Weights of a small contrastive audio-text model: batches of 128.
Rows from block 2 of the text encoder of a small contrastive audio-text model, named by matrix and row number. Rows with one number belong to one neuron. Each number is 50 + 15 x the weight over its row's rms, rounded and kept within 0 to 99. All counts start at 0.
Before each neuron's rows are labels from the 100 texts, of 14976, where the neuron reaches its highest value: "fires on" is the input token at the peak. Only what is clearly more common there than usual is listed. The data: synthesized solo parts of chorales (CocoChorales).
# fc1: MLP up (text_encoder.blocks.2.mlp.fc1.weight, 640x320), inputs 0-53
# fc2: MLP down (text_encoder.blocks.2.mlp.fc2.weight, 320x640, transposed), outputs 0-53

fires on: "e4"
fc1.58:36 75 54 38 51 48 26 79 51 38 89 36 30 50 41 49 63 60 42 59 64 46 34 60 62 41 35 30 46 58 47 63 46 64 82 45 52 70 59 14 49 43 73 78 59 20 46 38 35 66 61 47 26 39
fc2.58:52 40 84 54 60 47 46 65 63 88 76 65 39 50 51 45 44 79 27 45 46 66 26 53 57 27 38 40 53 51 22 48 53 36 42 56 43 31 29 61 33 42 49 34 36 73 44 45 29 51 59 32 55 54

fires on: "#"
fc1.311:37 60 62 77 41 49 49 56 42 25 60 81 28 33 41 47 36 36 25 35 43 66 42 78 84 55 25 66 45 37 15 60 76 77 55 61 54 12 31 54 76 47 31 22 66 55 70 41 47 64 62 54 40 64
fc2.311:83 50 39 30 39 48 80 60 74 35 67 41 66 67 48 66 50 53 46 34 47 28 36 36 27 49 34 77 57 53 50 53 50 47 45 53 30 42 48 33 47 63 64 19 66 65 65 83 30 31 52 46 42 72

fires on: "#"; "<end>"
fc1.406:57 80 25 64 50 65 41 52 46 54 41 68 41 50 70 74 69 43 69 83 41 63 63 58 49 60 37 56 64 42 35 26 66 50 49 45 36 52 43 84 58 63 36 48 88 33 57 54 64 47 36 51 28 39
fc2.406:48 57 45 41 30 63 44 64 65 41 48 48 48 22 44 53 55 64 48 45 26 47 60 26 15 68 50 48 61 51 62 58 20 85 61 54 41 45 54 41 50 85 29 51 76 24 47 62 68 27 47 59 39 48

fires on: "e4"
fc1.150:41 30 70 39 42 22 38 54 53 56 63 57 58 28 44 39 69 70 68 48 46 69 59 46 41 35 58 53 63 25 50 31 57 34 51 34 69 58 56 51 41 43 59 55 27 20 67 34 66 50 55 45 50 32
fc2.150:28 45 32 47 53 59 62 40 60 61 60 27 59 31 56 70 62 35 66 67 85 44 62 46 65 62 41 60 61 52 55 38 51 22 60 70 37 75 67 66 48 46 51 26 55 33 46 45 42 46 29 55 44 65

fires on: "trombone"
fc1.582:34 59 71 69 61 68 21 56 60 79 51 60 62 54 33 44 27 64 28 42 57 51 29 55 46 57 50 20 64 25 60 67 43 42 56 48 62 41 49 11 66 38 37 48 47 28 46 53 34 48 28 16 60 64
fc2.582:56 62 47 63 66 24 56 63 49 56 24 43 43 52 44 34 69 56 34 56 67 51 56 50 26 42 40 47 88 41 31 38 40 58 77 57 36 54 28 31 55 53 50 49 47 56 42 43 76 58 65 60 36 62

fires on: "trombone"
fc1.247:49 70 49 35 52 46 48 67 31 51 49 54 38 41 61 45 69 38 33 40 47 81 46 41 40 54 60 77 66 51 34 51 36 37 57 33 37 42 79 46 38 87 41 49 25 39 61 72 83 62 64 65 54 79
fc2.247:41 38 73 58 67 57 69 60 56 61 36 71 66 37 57 40 54 62 63 27 53 47 73 62 62 28 50 43 44 61 45 37 65 44 66 58 72 41 45 79 68 24 62 44 57 43 58 80 58 57 29 61 35 48

fires on: "e4"; "e5"; "e3"; "f4"
fc1.66:29 40 58 66 43 40 59 49 59 42 67 62 44 57 53 51 44 56 60 52 63 63 70 35 47 70 35 65 30 51 91 54 47 73 68 53 57 29 78 22 45 76 48 70 28 43 58 71 39 27 53 50 61 52
fc2.66:53 36 34 51 69 57 54 24 48 30 68 27 85 28 57 50 13 25 39 69 53 42 18 65 58 45 60 28 50 45 39 45 65 42 51 44 22 64 41 74 66 54 43 62 53 92 54 25 33 45 28 43 56 48

fires on: "#"
fc1.12:48 67 72 49 60 55 43 28 60 41 40 96 50 42 55 42 38 44 56 47 57 58 56 69 35 51 50 31 29 63 52 90 55 40 61 37 22 32 39 74 72 21 35 59 34 58 42 69 59 52 48 54 72 51
fc2.12:58 75 55 44 70 64 38 67 40 55 40 80 56 52 58 43 51 40 58 62 59 62 59 49 68 83 55 37 19 76 50 61 62 45 33 32 38 37 37 70 42 45 56 57 48 75 50 54 38 67 39 43 62 45

fires on: "#"
fc1.159:43 52 46 36 60 55 68 55 49 72 42 42 37 19 28 52 72 25 23 36 44 66 32 47 39 48 75 61 48 59 20 53 70 40 50 63 26 65 59 63 49 32 77 51 75 39 28 60 29 65 48 34 49 49
fc2.159:39 58 50 61 41 55 34 31 16 39 44 34 48 67 63 78 44 67 90 22 66 81 53 64 45 58 48 51 51 66 71 49 68 59 44 15 25 37 60 46 33 55 57 29 56 15 37 60 57 54 57 47 50 49

fires on: "e4"
fc1.45:41 49 77 30 51 38 30 41 46 45 45 34 40 24 16 61 65 31 54 62 38 34 71 38 52 39 48 44 41 32 22 30 38 38 62 65 54 69 35 54 50 64 59 37 55 21 70 45 44 37 51 76 29 27
fc2.45:54 68 31 51 56 61 62 61 39 50 30 46 36 66 58 11 59 68 70 30 35 55 52 32 48 28 54 39 47 47 75 73 69 45 52 53 45 25 73 37 52 55 30 20 63 49 55 57 42 56 56 40 50 37

fires on: "#"; "f"; "d3"; "d4"
fc1.127:68 36 56 18 41 46 38 71 53 58 32 35 30 63 14 69 38 64 32 20 64 66 54 65 78 45 36 51 62 45 49 43 40 51 42 21 35 45 31 29 51 46 49 60 59 67 70 39 66 48 43 51 43 59
fc2.127:47 54 70 51 56 43 68 32 39 57 55 50 35 42 47 77 56 53 37 49 52 70 47 65 30 19 47 57 61 68 59 33 30 67 54 74 48 69 27 60 32 58 32 28 49 72 76 65 35 56 47 50 50 45

fires on: "c4"
fc1.102:37 76 43 59 19 50 57 42 39 63 16 64 43 55 40 70 44 59 32 26 51 32 50 61 73 46 69 41 33 59 31 77 52 59 63 55 61 42 32 59 39 49 66 33 52 69 32 57 42 40 30 53 34 29
fc2.102:53 64 50 74 42 34 29 45 66 38 62 34 53 24 57 39 41 55 54 39 36 40 58 28 38 29 34 40 60 58 40 45 44 69 63 78 60 30 45 62 24 77 60 21 48 64 59 48 39 59 40 64 44 46

fires on: "c4"
fc1.322:23 40 42 37 72 51 44 49 59 42 39 54 48 23 69 48 84 39 27 59 71 52 52 28 63 32 42 59 33 35 43 62 46 20 71 50 46 66 57 33 23 37 56 28 51 49 84 53 22 62 61 51 47 36
fc2.322:45 30 82 52 38 48 33 75 66 55 72 23 57 49 44 59 45 58 36 46 53 45 52 71 41 53 55 20 44 52 39 66 68 52 16 65 62 41 48 52 37 60 40 50 67 76 39 38 31 76 37 42 73 35

fires on: "#"
fc1.1:33 74 52 28 57 80 57 44 50 61 62 82 72 52 63 55 38 63 46 34 63 47 70 41 49 49 54 30 60 63 46 73 52 34 26 65 09 36 46 56 38 41 20 40 44 66 46 60 37 39 61 50 53 47
fc2.1:56 49 33 43 28 61 46 50 59 40 67 52 31 54 57 60 56 70 58 83 39 74 58 49 54 64 25 56 30 53 34 55 49 42 54 52 52 10 55 45 41 30 44 74 18 63 48 26 49 65 63 37 40 58

fires on: "c4"; "c3"
fc1.599:43 75 39 49 37 36 44 84 41 44 65 26 34 41 64 48 47 68 64 38 37 59 59 68 46 31 58 67 40 70 43 26 66 58 69 52 55 31 58 60 08 68 24 46 69 47 26 65 51 43 76 40 47 25
fc2.599:28 64 46 37 61 49 40 79 57 59 70 51 49 44 53 35 44 68 39 30 37 38 38 69 58 63 50 66 34 36 39 47 17 22 47 39 31 70 39 58 44 49 36 67 66 49 59 35 55 63 54 54 10 26

fires on: "trombone"
fc1.504:64 53 80 39 46 45 40 48 63 76 41 68 41 39 40 55 39 47 29 52 53 66 58 46 43 50 47 25 41 25 55 40 44 51 66 45 56 48 68 52 59 43 52 55 30 10 46 40 55 52 40 37 74 52
fc2.504:70 68 53 45 30 13 33 28 47 45 44 50 35 65 37 47 67 38 63 63 64 20 44 43 37 51 50 85 68 55 77 68 65 31 47 62 61 45 56 50 60 52 39 64 37 32 61 51 41 28 55 50 60 57

fires on: "trombone"; "c"; "f3"
fc1.368:27 73 48 41 48 44 44 62 56 57 60 54 58 71 29 46 42 38 21 43 50 66 58 60 41 55 40 49 53 44 39 81 54 47 42 49 50 42 50 42 46 75 47 71 43 57 45 44 30 35 46 57 37 53
fc2.368:33 43 40 54 37 71 36 51 41 53 60 52 80 45 77 68 46 45 52 42 56 37 60 45 77 52 30 74 59 63 53 51 37 69 73 58 99 27 26 62 35 51 71 32 36 54 36 38 56 63 65 53 70 38

fires on: "trombone"
fc1.358:53 60 70 25 45 53 37 49 36 55 60 59 53 60 28 36 46 44 22 46 63 54 53 57 38 60 55 13 50 40 49 46 37 37 69 62 60 74 81 69 56 18 49 31 52 17 52 14 86 21 61 38 54 33
fc2.358:25 42 25 60 31 36 40 42 40 12 38 52 48 40 54 78 46 43 45 43 44 41 42 50 96 45 33 43 55 47 50 49 62 21 65 33 65 48 45 34 65 44 58 67 32 49 53 53 29 37 44 51 54 48

fires on: "c4"
fc1.615:84 66 43 43 53 54 76 40 38 28 48 40 51 29 63 38 69 68 32 62 28 61 39 45 45 45 43 70 23 44 53 35 51 22 69 51 68 41 52 40 35 55 44 72 54 93 50 51 37 61 50 66 28 43
fc2.615:32 58 36 38 32 39 33 65 50 52 60 37 50 48 26 38 48 63 16 37 63 61 54 40 61 41 40 87 20 28 64 67 17 82 54 19 57 55 46 52 47 56 70 49 49 77 60 24 50 24 48 69 49 27

fires on: "3"; "b3"; "a3"
fc1.493:50 58 61 42 58 40 31 45 52 54 53 58 38 07 47 47 59 48 16 50 58 42 53 45 49 42 31 43 51 53 43 56 40 56 49 43 44 19 61 35 40 42 22 37 60 62 35 63 53 28 29 83 33 40
fc2.493:33 38 79 61 30 46 65 63 41 51 63 76 66 78 59 38 53 41 35 60 53 63 64 33 27 73 77 40 52 55 46 13 43 50 45 65 78 62 62 71 26 59 67 84 44 68 98 20 59 55 61 55 49 37

fires on: "e4"; "e3"
fc1.313:57 64 88 43 52 40 52 47 49 52 56 22 45 24 65 54 72 44 55 36 48 51 53 59 42 25 30 51 63 49 26 37 55 51 38 48 73 69 57 34 54 53 62 57 63 27 40 53 62 41 50 49 56 78
fc2.313:75 51 74 50 53 53 39 62 55 39 48 18 44 80 52 54 59 64 49 61 50 56 46 47 92 47 54 37 69 38 56 42 64 54 58 76 77 72 53 20 29 37 46 73 34 40 28 40 44 65 42 53 62 68

fires on: "3"
fc1.114:70 43 36 49 55 83 71 45 30 45 42 57 32 44 79 63 50 46 32 71 50 53 13 50 68 48 38 78 67 45 78 50 49 23 45 67 45 41 36 46 49 34 63 44 52 93 47 42 54 55 58 62 47 66
fc2.114:52 56 53 39 16 65 45 45 46 49 42 67 48 57 54 46 52 32 76 32 64 24 27 44 57 12 54 58 58 46 39 54 64 36 54 78 26 47 51 36 32 29 34 63 58 70 72 67 43 27 39 48 60 69

fires on: "trombone"
fc1.223:39 67 61 46 24 63 31 64 59 90 40 61 57 59 29 62 43 36 36 57 46 71 64 76 40 52 52 05 53 33 64 53 41 42 88 54 67 55 75 08 38 54 33 55 48 34 73 33 38 53 41 51 56 55
fc2.223:41 76 62 68 61 19 36 52 39 58 64 55 38 10 13 63 57 45 53 32 41 55 70 60 48 60 63 24 71 34 43 39 60 12 59 49 78 60 67 20 61 47 41 43 42 13 53 45 64 56 49 39 64 71

fires on: "trombone"
fc1.335:32 51 49 48 44 61 17 63 58 72 34 74 51 64 37 47 61 37 45 59 34 54 67 62 45 37 41 16 63 26 58 44 50 14 73 63 66 41 75 21 36 43 47 28 43 16 56 51 57 42 63 52 48 51
fc2.335:34 81 45 46 51 70 54 49 53 64 47 29 54 35 32 48 56 33 14 43 55 72 49 42 52 23 50 67 67 59 39 33 39 45 63 55 44 52 55 52 83 32 72 61 41 54 64 34 60 51 59 43 31 59

fires on: "3"
fc1.624:43 52 76 34 60 53 32 45 71 34 43 73 45 47 19 73 51 56 54 63 25 50 64 34 88 57 78 45 27 28 75 39 52 72 36 41 38 73 42 13 31 72 66 28 66 73 50 64 55 41 57 67 41 65
fc2.624:58 50 72 38 52 63 77 76 35 59 48 46 52 48 38 47 30 45 60 47 92 42 61 37 33 41 23 45 37 47 45 59 76 51 37 62 48 77 58 36 55 44 60 40 13 67 74 53 44 91 55 39 66 63