Weights of a small contrastive audio-text model: encoder widths [192, 192, 192, 192], soap at rate 0.0011.
Rows from block 4 of the audio encoder, named by matrix and row number. Each number is 128 + 32 x the weight over the matrix's rms, rounded and kept within 0 to 255. All counts start at 0. Numbers have three digits each.
# short0: shortcut pointwise conv, stride 2 (encoder.blocks.4.short.0.weight, 192x192x1), inputs 144-191
short0.20:127081132156129151122080082105032121133120082118129133152154140096155061155190123091143118204122148103085105132150080108096100113121088086117090
short0.21:125113135120128104154161111104103160146131135120166115153122147127114124157079132128162107180130102131080086159106116091141145059120087171098092
short0.22:241135146088192199088056143169146151154124089079160113124184005095127105157132144092132172141081123139147071148169110140136095138125115121122083
short0.23:174111191075107113165126097155104138115087165135080137100136140134157147107083112137146107117112118104113102133140161148099255128102097134088113
short0.24:129182173114146147113086131114186064130115124175119106160172169095108130169156198163129142117168114123208138139129120109180096159082129068179093
short0.25:195150114103120167140153115103139123174123145119109157153203134173142115168133101129181139115117140094139149119119171139140131103118131111118115
short0.26:173122089113131131099151175142048110162115132151141097110125133114124136109109122117139137097115067157127143112092135142095123091134127128166197
short0.27:095166145109167137151063094163082121120147098188118102065116162158120120098117084213076135143121077095117177096121118173152158182165133181074135
short0.28:089103081126054075138154085103148113092127116136147094135162175107127111145155206126155134148115123114144082166118123046150107149153081101160144
short0.29:110127160114117122105138114137135117125120147166113126154127151103134072109134193127111171149091118195134141136099164088123155109164106111141141
short0.30:160177090072164125150122202126110143092149177166131160108224172138126143104116117118178128072112110142080133142102109117119166135069141036101117
short0.31:154145113112104172145085109131106146105187146137143129086128088119130127161097195135148119091104080100162100122148130139138113143115106121091071
short0.32:100162136116114161065140147165225117144100094123126067170097099113165145159166151105171125127124163083166117133141105119122189113154120141141125
short0.33:126171084114092095112104112102150112106162116127149102144183142134163147183118126135122172100141132112126097156106134102145121067083126130120147
short0.34:129130074144104102128122165099164081129113093131149115199150120099099123125120154100140083124086146106135156147137084116145103112116105116101120
short0.35:109130101084109145125154132115086132153096094093145146143155117166137099084130125164136122121152190164147139081127102143181141150131124099095051
short0.36:120138102155155072152130115143117139159141097163099133095209101115112123060159102158131148160160074096161180079140117136081077090087148180128125
short0.37:103082097233119124184071081129109092102131111155098136124147128101144153123139060168154136126078104106162183155127085187139165139109059171117151
short0.38:058155161127129091140188170140083134135091162159120213158157144172115164152163209098099115164157173082143162086130176174177100132194160123151108
short0.39:106082164149086127154134143105121136125132066099099138115106103104088115169107097149072123089111146118092107161138100146120087151148110160083095
short0.40:113152209126151116122097139143156076139078156067150180136123184127132115166111092120140151179111124110079145116079163146131146199108168124097133
short0.41:180102129139078179132111120101123131141148145236129139172223095114111138108120112129134195121107113136086148097100154142133185142125093115144145
short0.42:156127178148112127090149167161118168165119071091083109066162123132143189098138147114166093139114080142090124121097170141116102121135112185163158
short0.43:116096108130134146097119149148133106129133090134153103086102161152132111159165162095161123093144081125114106136171142099134121077056093129128162
short0.44:145110145118135138179121118074157189109104113134084204082099013115101111112111137100119101193105140090104155107079107186120128106111073133127060
short0.45:095147126142154158166071164152136123145117140158123142156141150099094196196152118098179157072118173157152107207118102100108105127113125149090129
short0.46:180094109110149140145146082080136089127132081096182133108089091097081109101100132164102084166154073095204162150106111153109126132175098091159170
short0.47:143136086102160084170136115146134198143106142113183175105171134125113124167097066161134137131126151119134100061158150107154114088160116105098117
short0.48:054118127090083123102080123199152087124074138068110109161184152123138098088107101145152200137135107110083135114146102135098108130161143183109182
short0.49:169095092113111144162158057141139189147140182151104160132133181104118136166103112144135106077086115122113096154146143118120128130145134149126161
short0.50:079114102108118105122161122133189151108087131121132115146200098135090160155118146128185114141147153136156103110150063154113116074090123183130135
short0.51:094115163142148134145151134142112084125152097104116078102118092087072126059136116132106116180156177141070094129072155096137160134120099139123161
short0.52:065196158145165120105164106143160064161118126159182123102220139140122118106124074128178154177132106191080140117127141124093130080147156157167130
short0.53:145151168111139157169101080128133127148114120192113115142076206127095133123139108099121111111153151138078092108130123187093076131102125126099125
short0.54:071143104140111142152120093166110146147108083137128121146128152157131148131128130110120141143110172152171060086092188103071103119081145121160139
short0.55:143163112182161190133100147149081084155149116098120178118168090144124119145085193150127112079137173106101163140099175220170156123104137105098179
short0.56:130142130235124108198149118155144117121084072113130105105033142115150140151159141085166071174067131102044145144171090176097130142156086146085102
short0.57:079145108102128091125148101098093111093143113080134128172107175110172099190104105096161085114123106174137141105167115095118094082049097161141107
short0.58:104167102130088112100102098110119103171034132059121119108161075133159110146091106170101165123143121219135159091122109144136089104119099155126125
short0.59:120099118140123156075137119117126105131193089153138120103133072063091117158115143107107124140116174148152101118087111112105133121076083123137121
short0.60:091154183121207123145108170121082106167113170129108166119103089113140180159131108123135158188108158131119171126161222185101114093083099111118145
short0.61:183197059108136118139138168085143187074065107118141092224132082092139079126078154080153165129136130119175107112143125110148150049021115134144088
short0.62:160122150150098103111141159144100154174096128075115129103086143195099118182108138077188135085082105139110142065064145069071075122129149181104141
short0.63:151106130153137170134125148108176101084078094125107112105126091121084159103085149137056117236104112192119101111152134120119112089054091085079108
short0.64:163088151129129154152075147177153149126155065125127116103077089143186188128127071120138090139092112107158093154134121117131160110133108129101081
short0.65:126165199149081113088181129087132085140128125086096081141125147109146171137086128180109164070212131127129119148076154086114124146110112157165197
short0.66:121179076158149087171096146131145110094149140111120108098178135181129113137146169129070125094121106121153153139138095152138126112133147140126109
short0.67:133104175118144154125103107139168095077134156170153155149099128117157079090130138101204105173109108148117091123167113112097096184155116125137139
short0.68:130168122138076127193100168070138157181101135154140159125110110148173117124184148113195082135143240191094141119122117166122179140099107145115125
short0.69:112103098108126116113125104172109190120134160133161124141134139151129155116152105129126121150142123120087072132120100088090081091152151099089152
short0.70:140097186149094113119108164141177177123181091145103187121119096121102132127123151057155088165082175126135128084104079163126126129154126069091177
short0.71:126145120091166128157137109122121111114135072110190141141196132112118079092094102036121104117102147137140087154101117099089108114107143145124130
short0.72:164087101144095082094125118152177113135098054135109119159128134145154140125130142092138122157100123152124127088135118118132157130191120105096148
short0.73:162128116147196153129085085195102065143122112168139096084108105146121119168184130151120158145177108089105152175108114055115151130140124158163111
short0.74:181177120182164193122121128070060154111097100141176052177163255115051147129117114122170067152156136160108128153180120070184130155154126142129148
short0.75:125120123127165120174136102109113122114079168164112141105152123105173105169099080121122137125147160122107114138133176202093150125081107145149116
short0.76:128135108177105127119123128118101166125148110109111118147085043105140147130142116096105104123109123132163124133147135182095135087116110214124169
short0.77:176128133141157112085091091122085116117124053113125116123077136123156089133103127195168137122152127134117160089150129138109096099166073146153114
short0.78:120123164120162123140156101109134140101074186070183135133095163151158143154109009140099102082129090159104123134116123131108113178172189184156117
short0.79:133124141066181162214111197116084072121099090150124171144147103136137068143160109157137178133110104189118092161107167128228091185196134116112120
short0.80:089137152105136120175166113089121104121130096071086160124117144109138101144215130157098110079164113116077114193108114142136116146120074118146149
short0.81:130168112120111180131144118097112103136142097124115094148119106054122097148158085142134112111134064158148156133098157133120151151138140122152111
short0.82:102136143107122114127091104125183122129080088092109151144181164123176106170135142113151147114130103140145101112140120179085187119126100117140101
short0.83:138084118137165112117114145109068132110151170115132141117165105089147072201070106167113145074142110146114093209137079157114137142149140128143097
short0.84:142107105133135125153127097159131156165121105165126131096113118142100097138161128143072138170156097107112173150183092116127139106101132154129111
short0.85:084131123088104162136134128118072114092097143136160094172138172119164072029157146168119102110133141130083157138130159124182186152118127209090127
short0.86:135108129140156137106135109121105137119137081186163115139122126174165140149173134093131106119090109116117121109128198105123124109156122117157145
short0.87:128127110144183099078142143127104131155098109125071175104135142110102127147111117099151130097159131096084099067113092141100111119123134082122137
short0.88:092121115109110160122137141085130172124104149117157079106190110121122102116158101107144126102130140222137111111148146071126035135143128199099127
short0.89:092140142144035166178152086172148163107116081146088177117163227112145188130132137067166109109137114183151187152150131147116143185115110142161127
short0.90:064069125151123109088110162128186070101112157137132116195119127165093154125130127081162154114106137160126124141142190056143148082134127143106193
short0.91:163150163099108156089159104123120090118160155100186136161122225123150132080127112145137068096091180102113118174193130130143133111188114158088102
short0.92:139104137103193123130178113103149094126141112138146099168149121089145102141092139086119149146089089159097066162161155102112104111086097102171087
short0.93:154121112160136104086156166114104133139192096138127079111128148092111077029149095101135074077093107136166039131104139121149097118120126229149166
short0.94:110073141193111200130131133135123170135096197050095083091143163103072176142156114126115124139135049112107159116141192050099141218137141159094173
short0.95:103099110123146115155169092138127172106105073175114177121159120155115160138192117156130086139115128103114180108113097153094130146085128130072094
short0.96:073091185100112055092112131126143117149093146172057076181100118149072130163083206149051111130068167150136108143126118140123218119153133153133139
short0.97:134091121126088140151105133148113134125122091072131191130123100127193073113111137200133111118107116170132166072152182167120146171161114144146130
short0.98:096136061169088093143139158130129184156199122129127120163150083113125143100081156137067169126177171115144165115085155166123164152114172179126113
short0.99:185149154103167104151078125074171105143118077069133099127100134068118087156110096182129115138187075098088105158088132170104134160053152099094082
short0.100:099100112138151156168176140083111088121149114137077126156153122101159140133148116138129116141120152147092087081152175176171130123139091149079195
short0.101:107125109075162091126206123123123148155037144104167127071135141161149164084174211079109065103063093139152065135138106079133191135194151181139128
short0.102:097132082109118190124082132054054177168255115129136108073124111157097098164142099083127126139105127119191189123147117086116109099182000170132087
short0.103:098105166090143121137134109188118131177118140142098082121108125135153141162146127055167111132174139103114183076123169058128163081134132172162129
short0.104:102134129113119145162066148168108101177164153078105119109191134131108102136140105177142184198134172168123099123119168099153044122130108206141168
short0.105:171122144131067121190129088121079111156150092157135160121163137091129165103162105118168117118128172170130102115082115177133175165169127134116142
short0.106:095099121122082081120123126117127172112126098127127175132118108168123118255104169092180103110086112124074109145079149177129132091125117161113135
short0.107:134141117105091132124143114131082143136104095146163116142101094101097109204116111170100139077182137126121145218127149118155130134123081144118118
short0.108:110168087130164099112082097142100177136141096153129112082145163103138174166066106076171156139065129149140148118120109097045150101079095199098116
short0.109:191056125090131133147093139140126118114089134111122144172075189097121139212138116144180108101118101180111141199121093123113092119151080134110123
short0.110:124163094104117152114142138154145135175150092055095140138204147116129099118115135060140144169166131112093124143154106103117130160145116195173186
short0.111:097103196119117137099135189112117106163113135092105151096111136143103167127112162130088087124095146107085122105133222121164099188126160100124094
short0.112:141096146114119178121114099110125107126126117116152164127117145088128109139138074113147105125077157172119106112142116095138109081104139153141116
short0.113:134176110129184127111106054180084162123145084090128144145109161171088129166142108087188104102191102119123189080138126141122087094109139099184053
short0.114:079176119097121109107147161099135178101109125130080127101146126132144153126145167087191077128131062133105057076114123087101110066143089134095119
short0.115:203105160133128134092136059138125064096171074138141139156099139087162163195143138094204100129126138141175139128127080136158115069101112124100116
short0.116:071104081140072139123163152168112118115155102096140116158063128133130119177151142160196131162162141162151092127144163158155069149128115148147180
short0.117:187105129125113112104123179169165085124112135104096075111086124128212153136117157166105181136155121152119084093137165134073131153063150198154117
short0.118:134130130138104179119083101127111152133133127145125135150099105110195112134166148109148110145111144162105134116073166197101099093140168160173199
short0.119:155110105118153101138144112141114209114132068126124134110169151165092127165139078074133110131133154142164081109117140128126115121162133054121116
short0.120:161230123105132128114134089138167141094180162232139148142180171127171107178162122131145141094124118112150105153094102168145100107094147076117124
short0.121:082136076155147151155123174168080145154122144153136160115132126140147178119103174125127113125189137134138154103122090154085131140122146143111074
short0.122:137142124110172125125140145147120092073122147112143101132166125162135124193125140119179121153160156179096105058180114236094099115182139163118154
short0.123:146166214127079133052147069082099069091127172146146102116086153120143097169144162136124131150152136102130130133125097116119125122134174135133116
short0.124:119123115127160116117170151148141107093174135111105119091173161097101115209143170171113155136102134115094124128167163154123057114088104131142150
short0.125:123118120074081121156139092135156123098113137121146147132083107134134077222154060135111138043159136116117204166131126132135120132183096161083121
short0.126:124130189140151104137111136124168116142108134152114103133093133116135106176141121162126093129133158098065163186133109093097129108132175178131063
short0.127:148138104174087125190118116069158111126164175111166127149132130139111121109126143147142116085121101124124065075156089177137165101147138134102080
short0.128:047084183153105126142102095136105161117074100152176152138089144084077139186101114173157074115160088057080148192096107143187114094156091164132154
short0.129:151180107117133123073122102148167130121205097121129131168172156134076131123127130095150089150141149097161156097124136122178090097107114139178145
short0.130:170125134213095169159110163131120060103148178089116129085102165079134142149104151110101150138095105177078081109091157107142072105075134174117144
short0.131:116201087102120106099136121114083196095073132141135089132145090083124080155111104116148128131144152124116134170137154130129138138078123134151081
short0.132:114115171047118183145108133155162146157150090167087185190187162148132124142107175090063163107133061093194086138096091139049126140075105084116094
short0.133:136129174151133162106099131097089151080175156099169057151113138070093062146155154109174048154114117094130164140134100083116108107119071168142131
short0.134:085164111130164117131156123111186090098107189172176093139183087158101185148110103185110097101172099164112167133134130150143105148171167118112145
short0.135:255131086099206106147054093187095125138045123070184140070128063109129106118028135117134190161079171099138067203162144155158134128203090096121072
short0.136:125095125135164140123168135101152130139112160109157147114143086093143184105141122115152147120172143119161077111075121145124102124080090129107119
short0.137:096128133083089178104143127096113146138115130119097119137074145167107164147153113205190081095073113088124165122115145169079081106141113164098138
short0.138:088112134116203140100074126052098112161150168137127116124121149115133108175074101107080127102070064088053141092119163127111128122109093163102100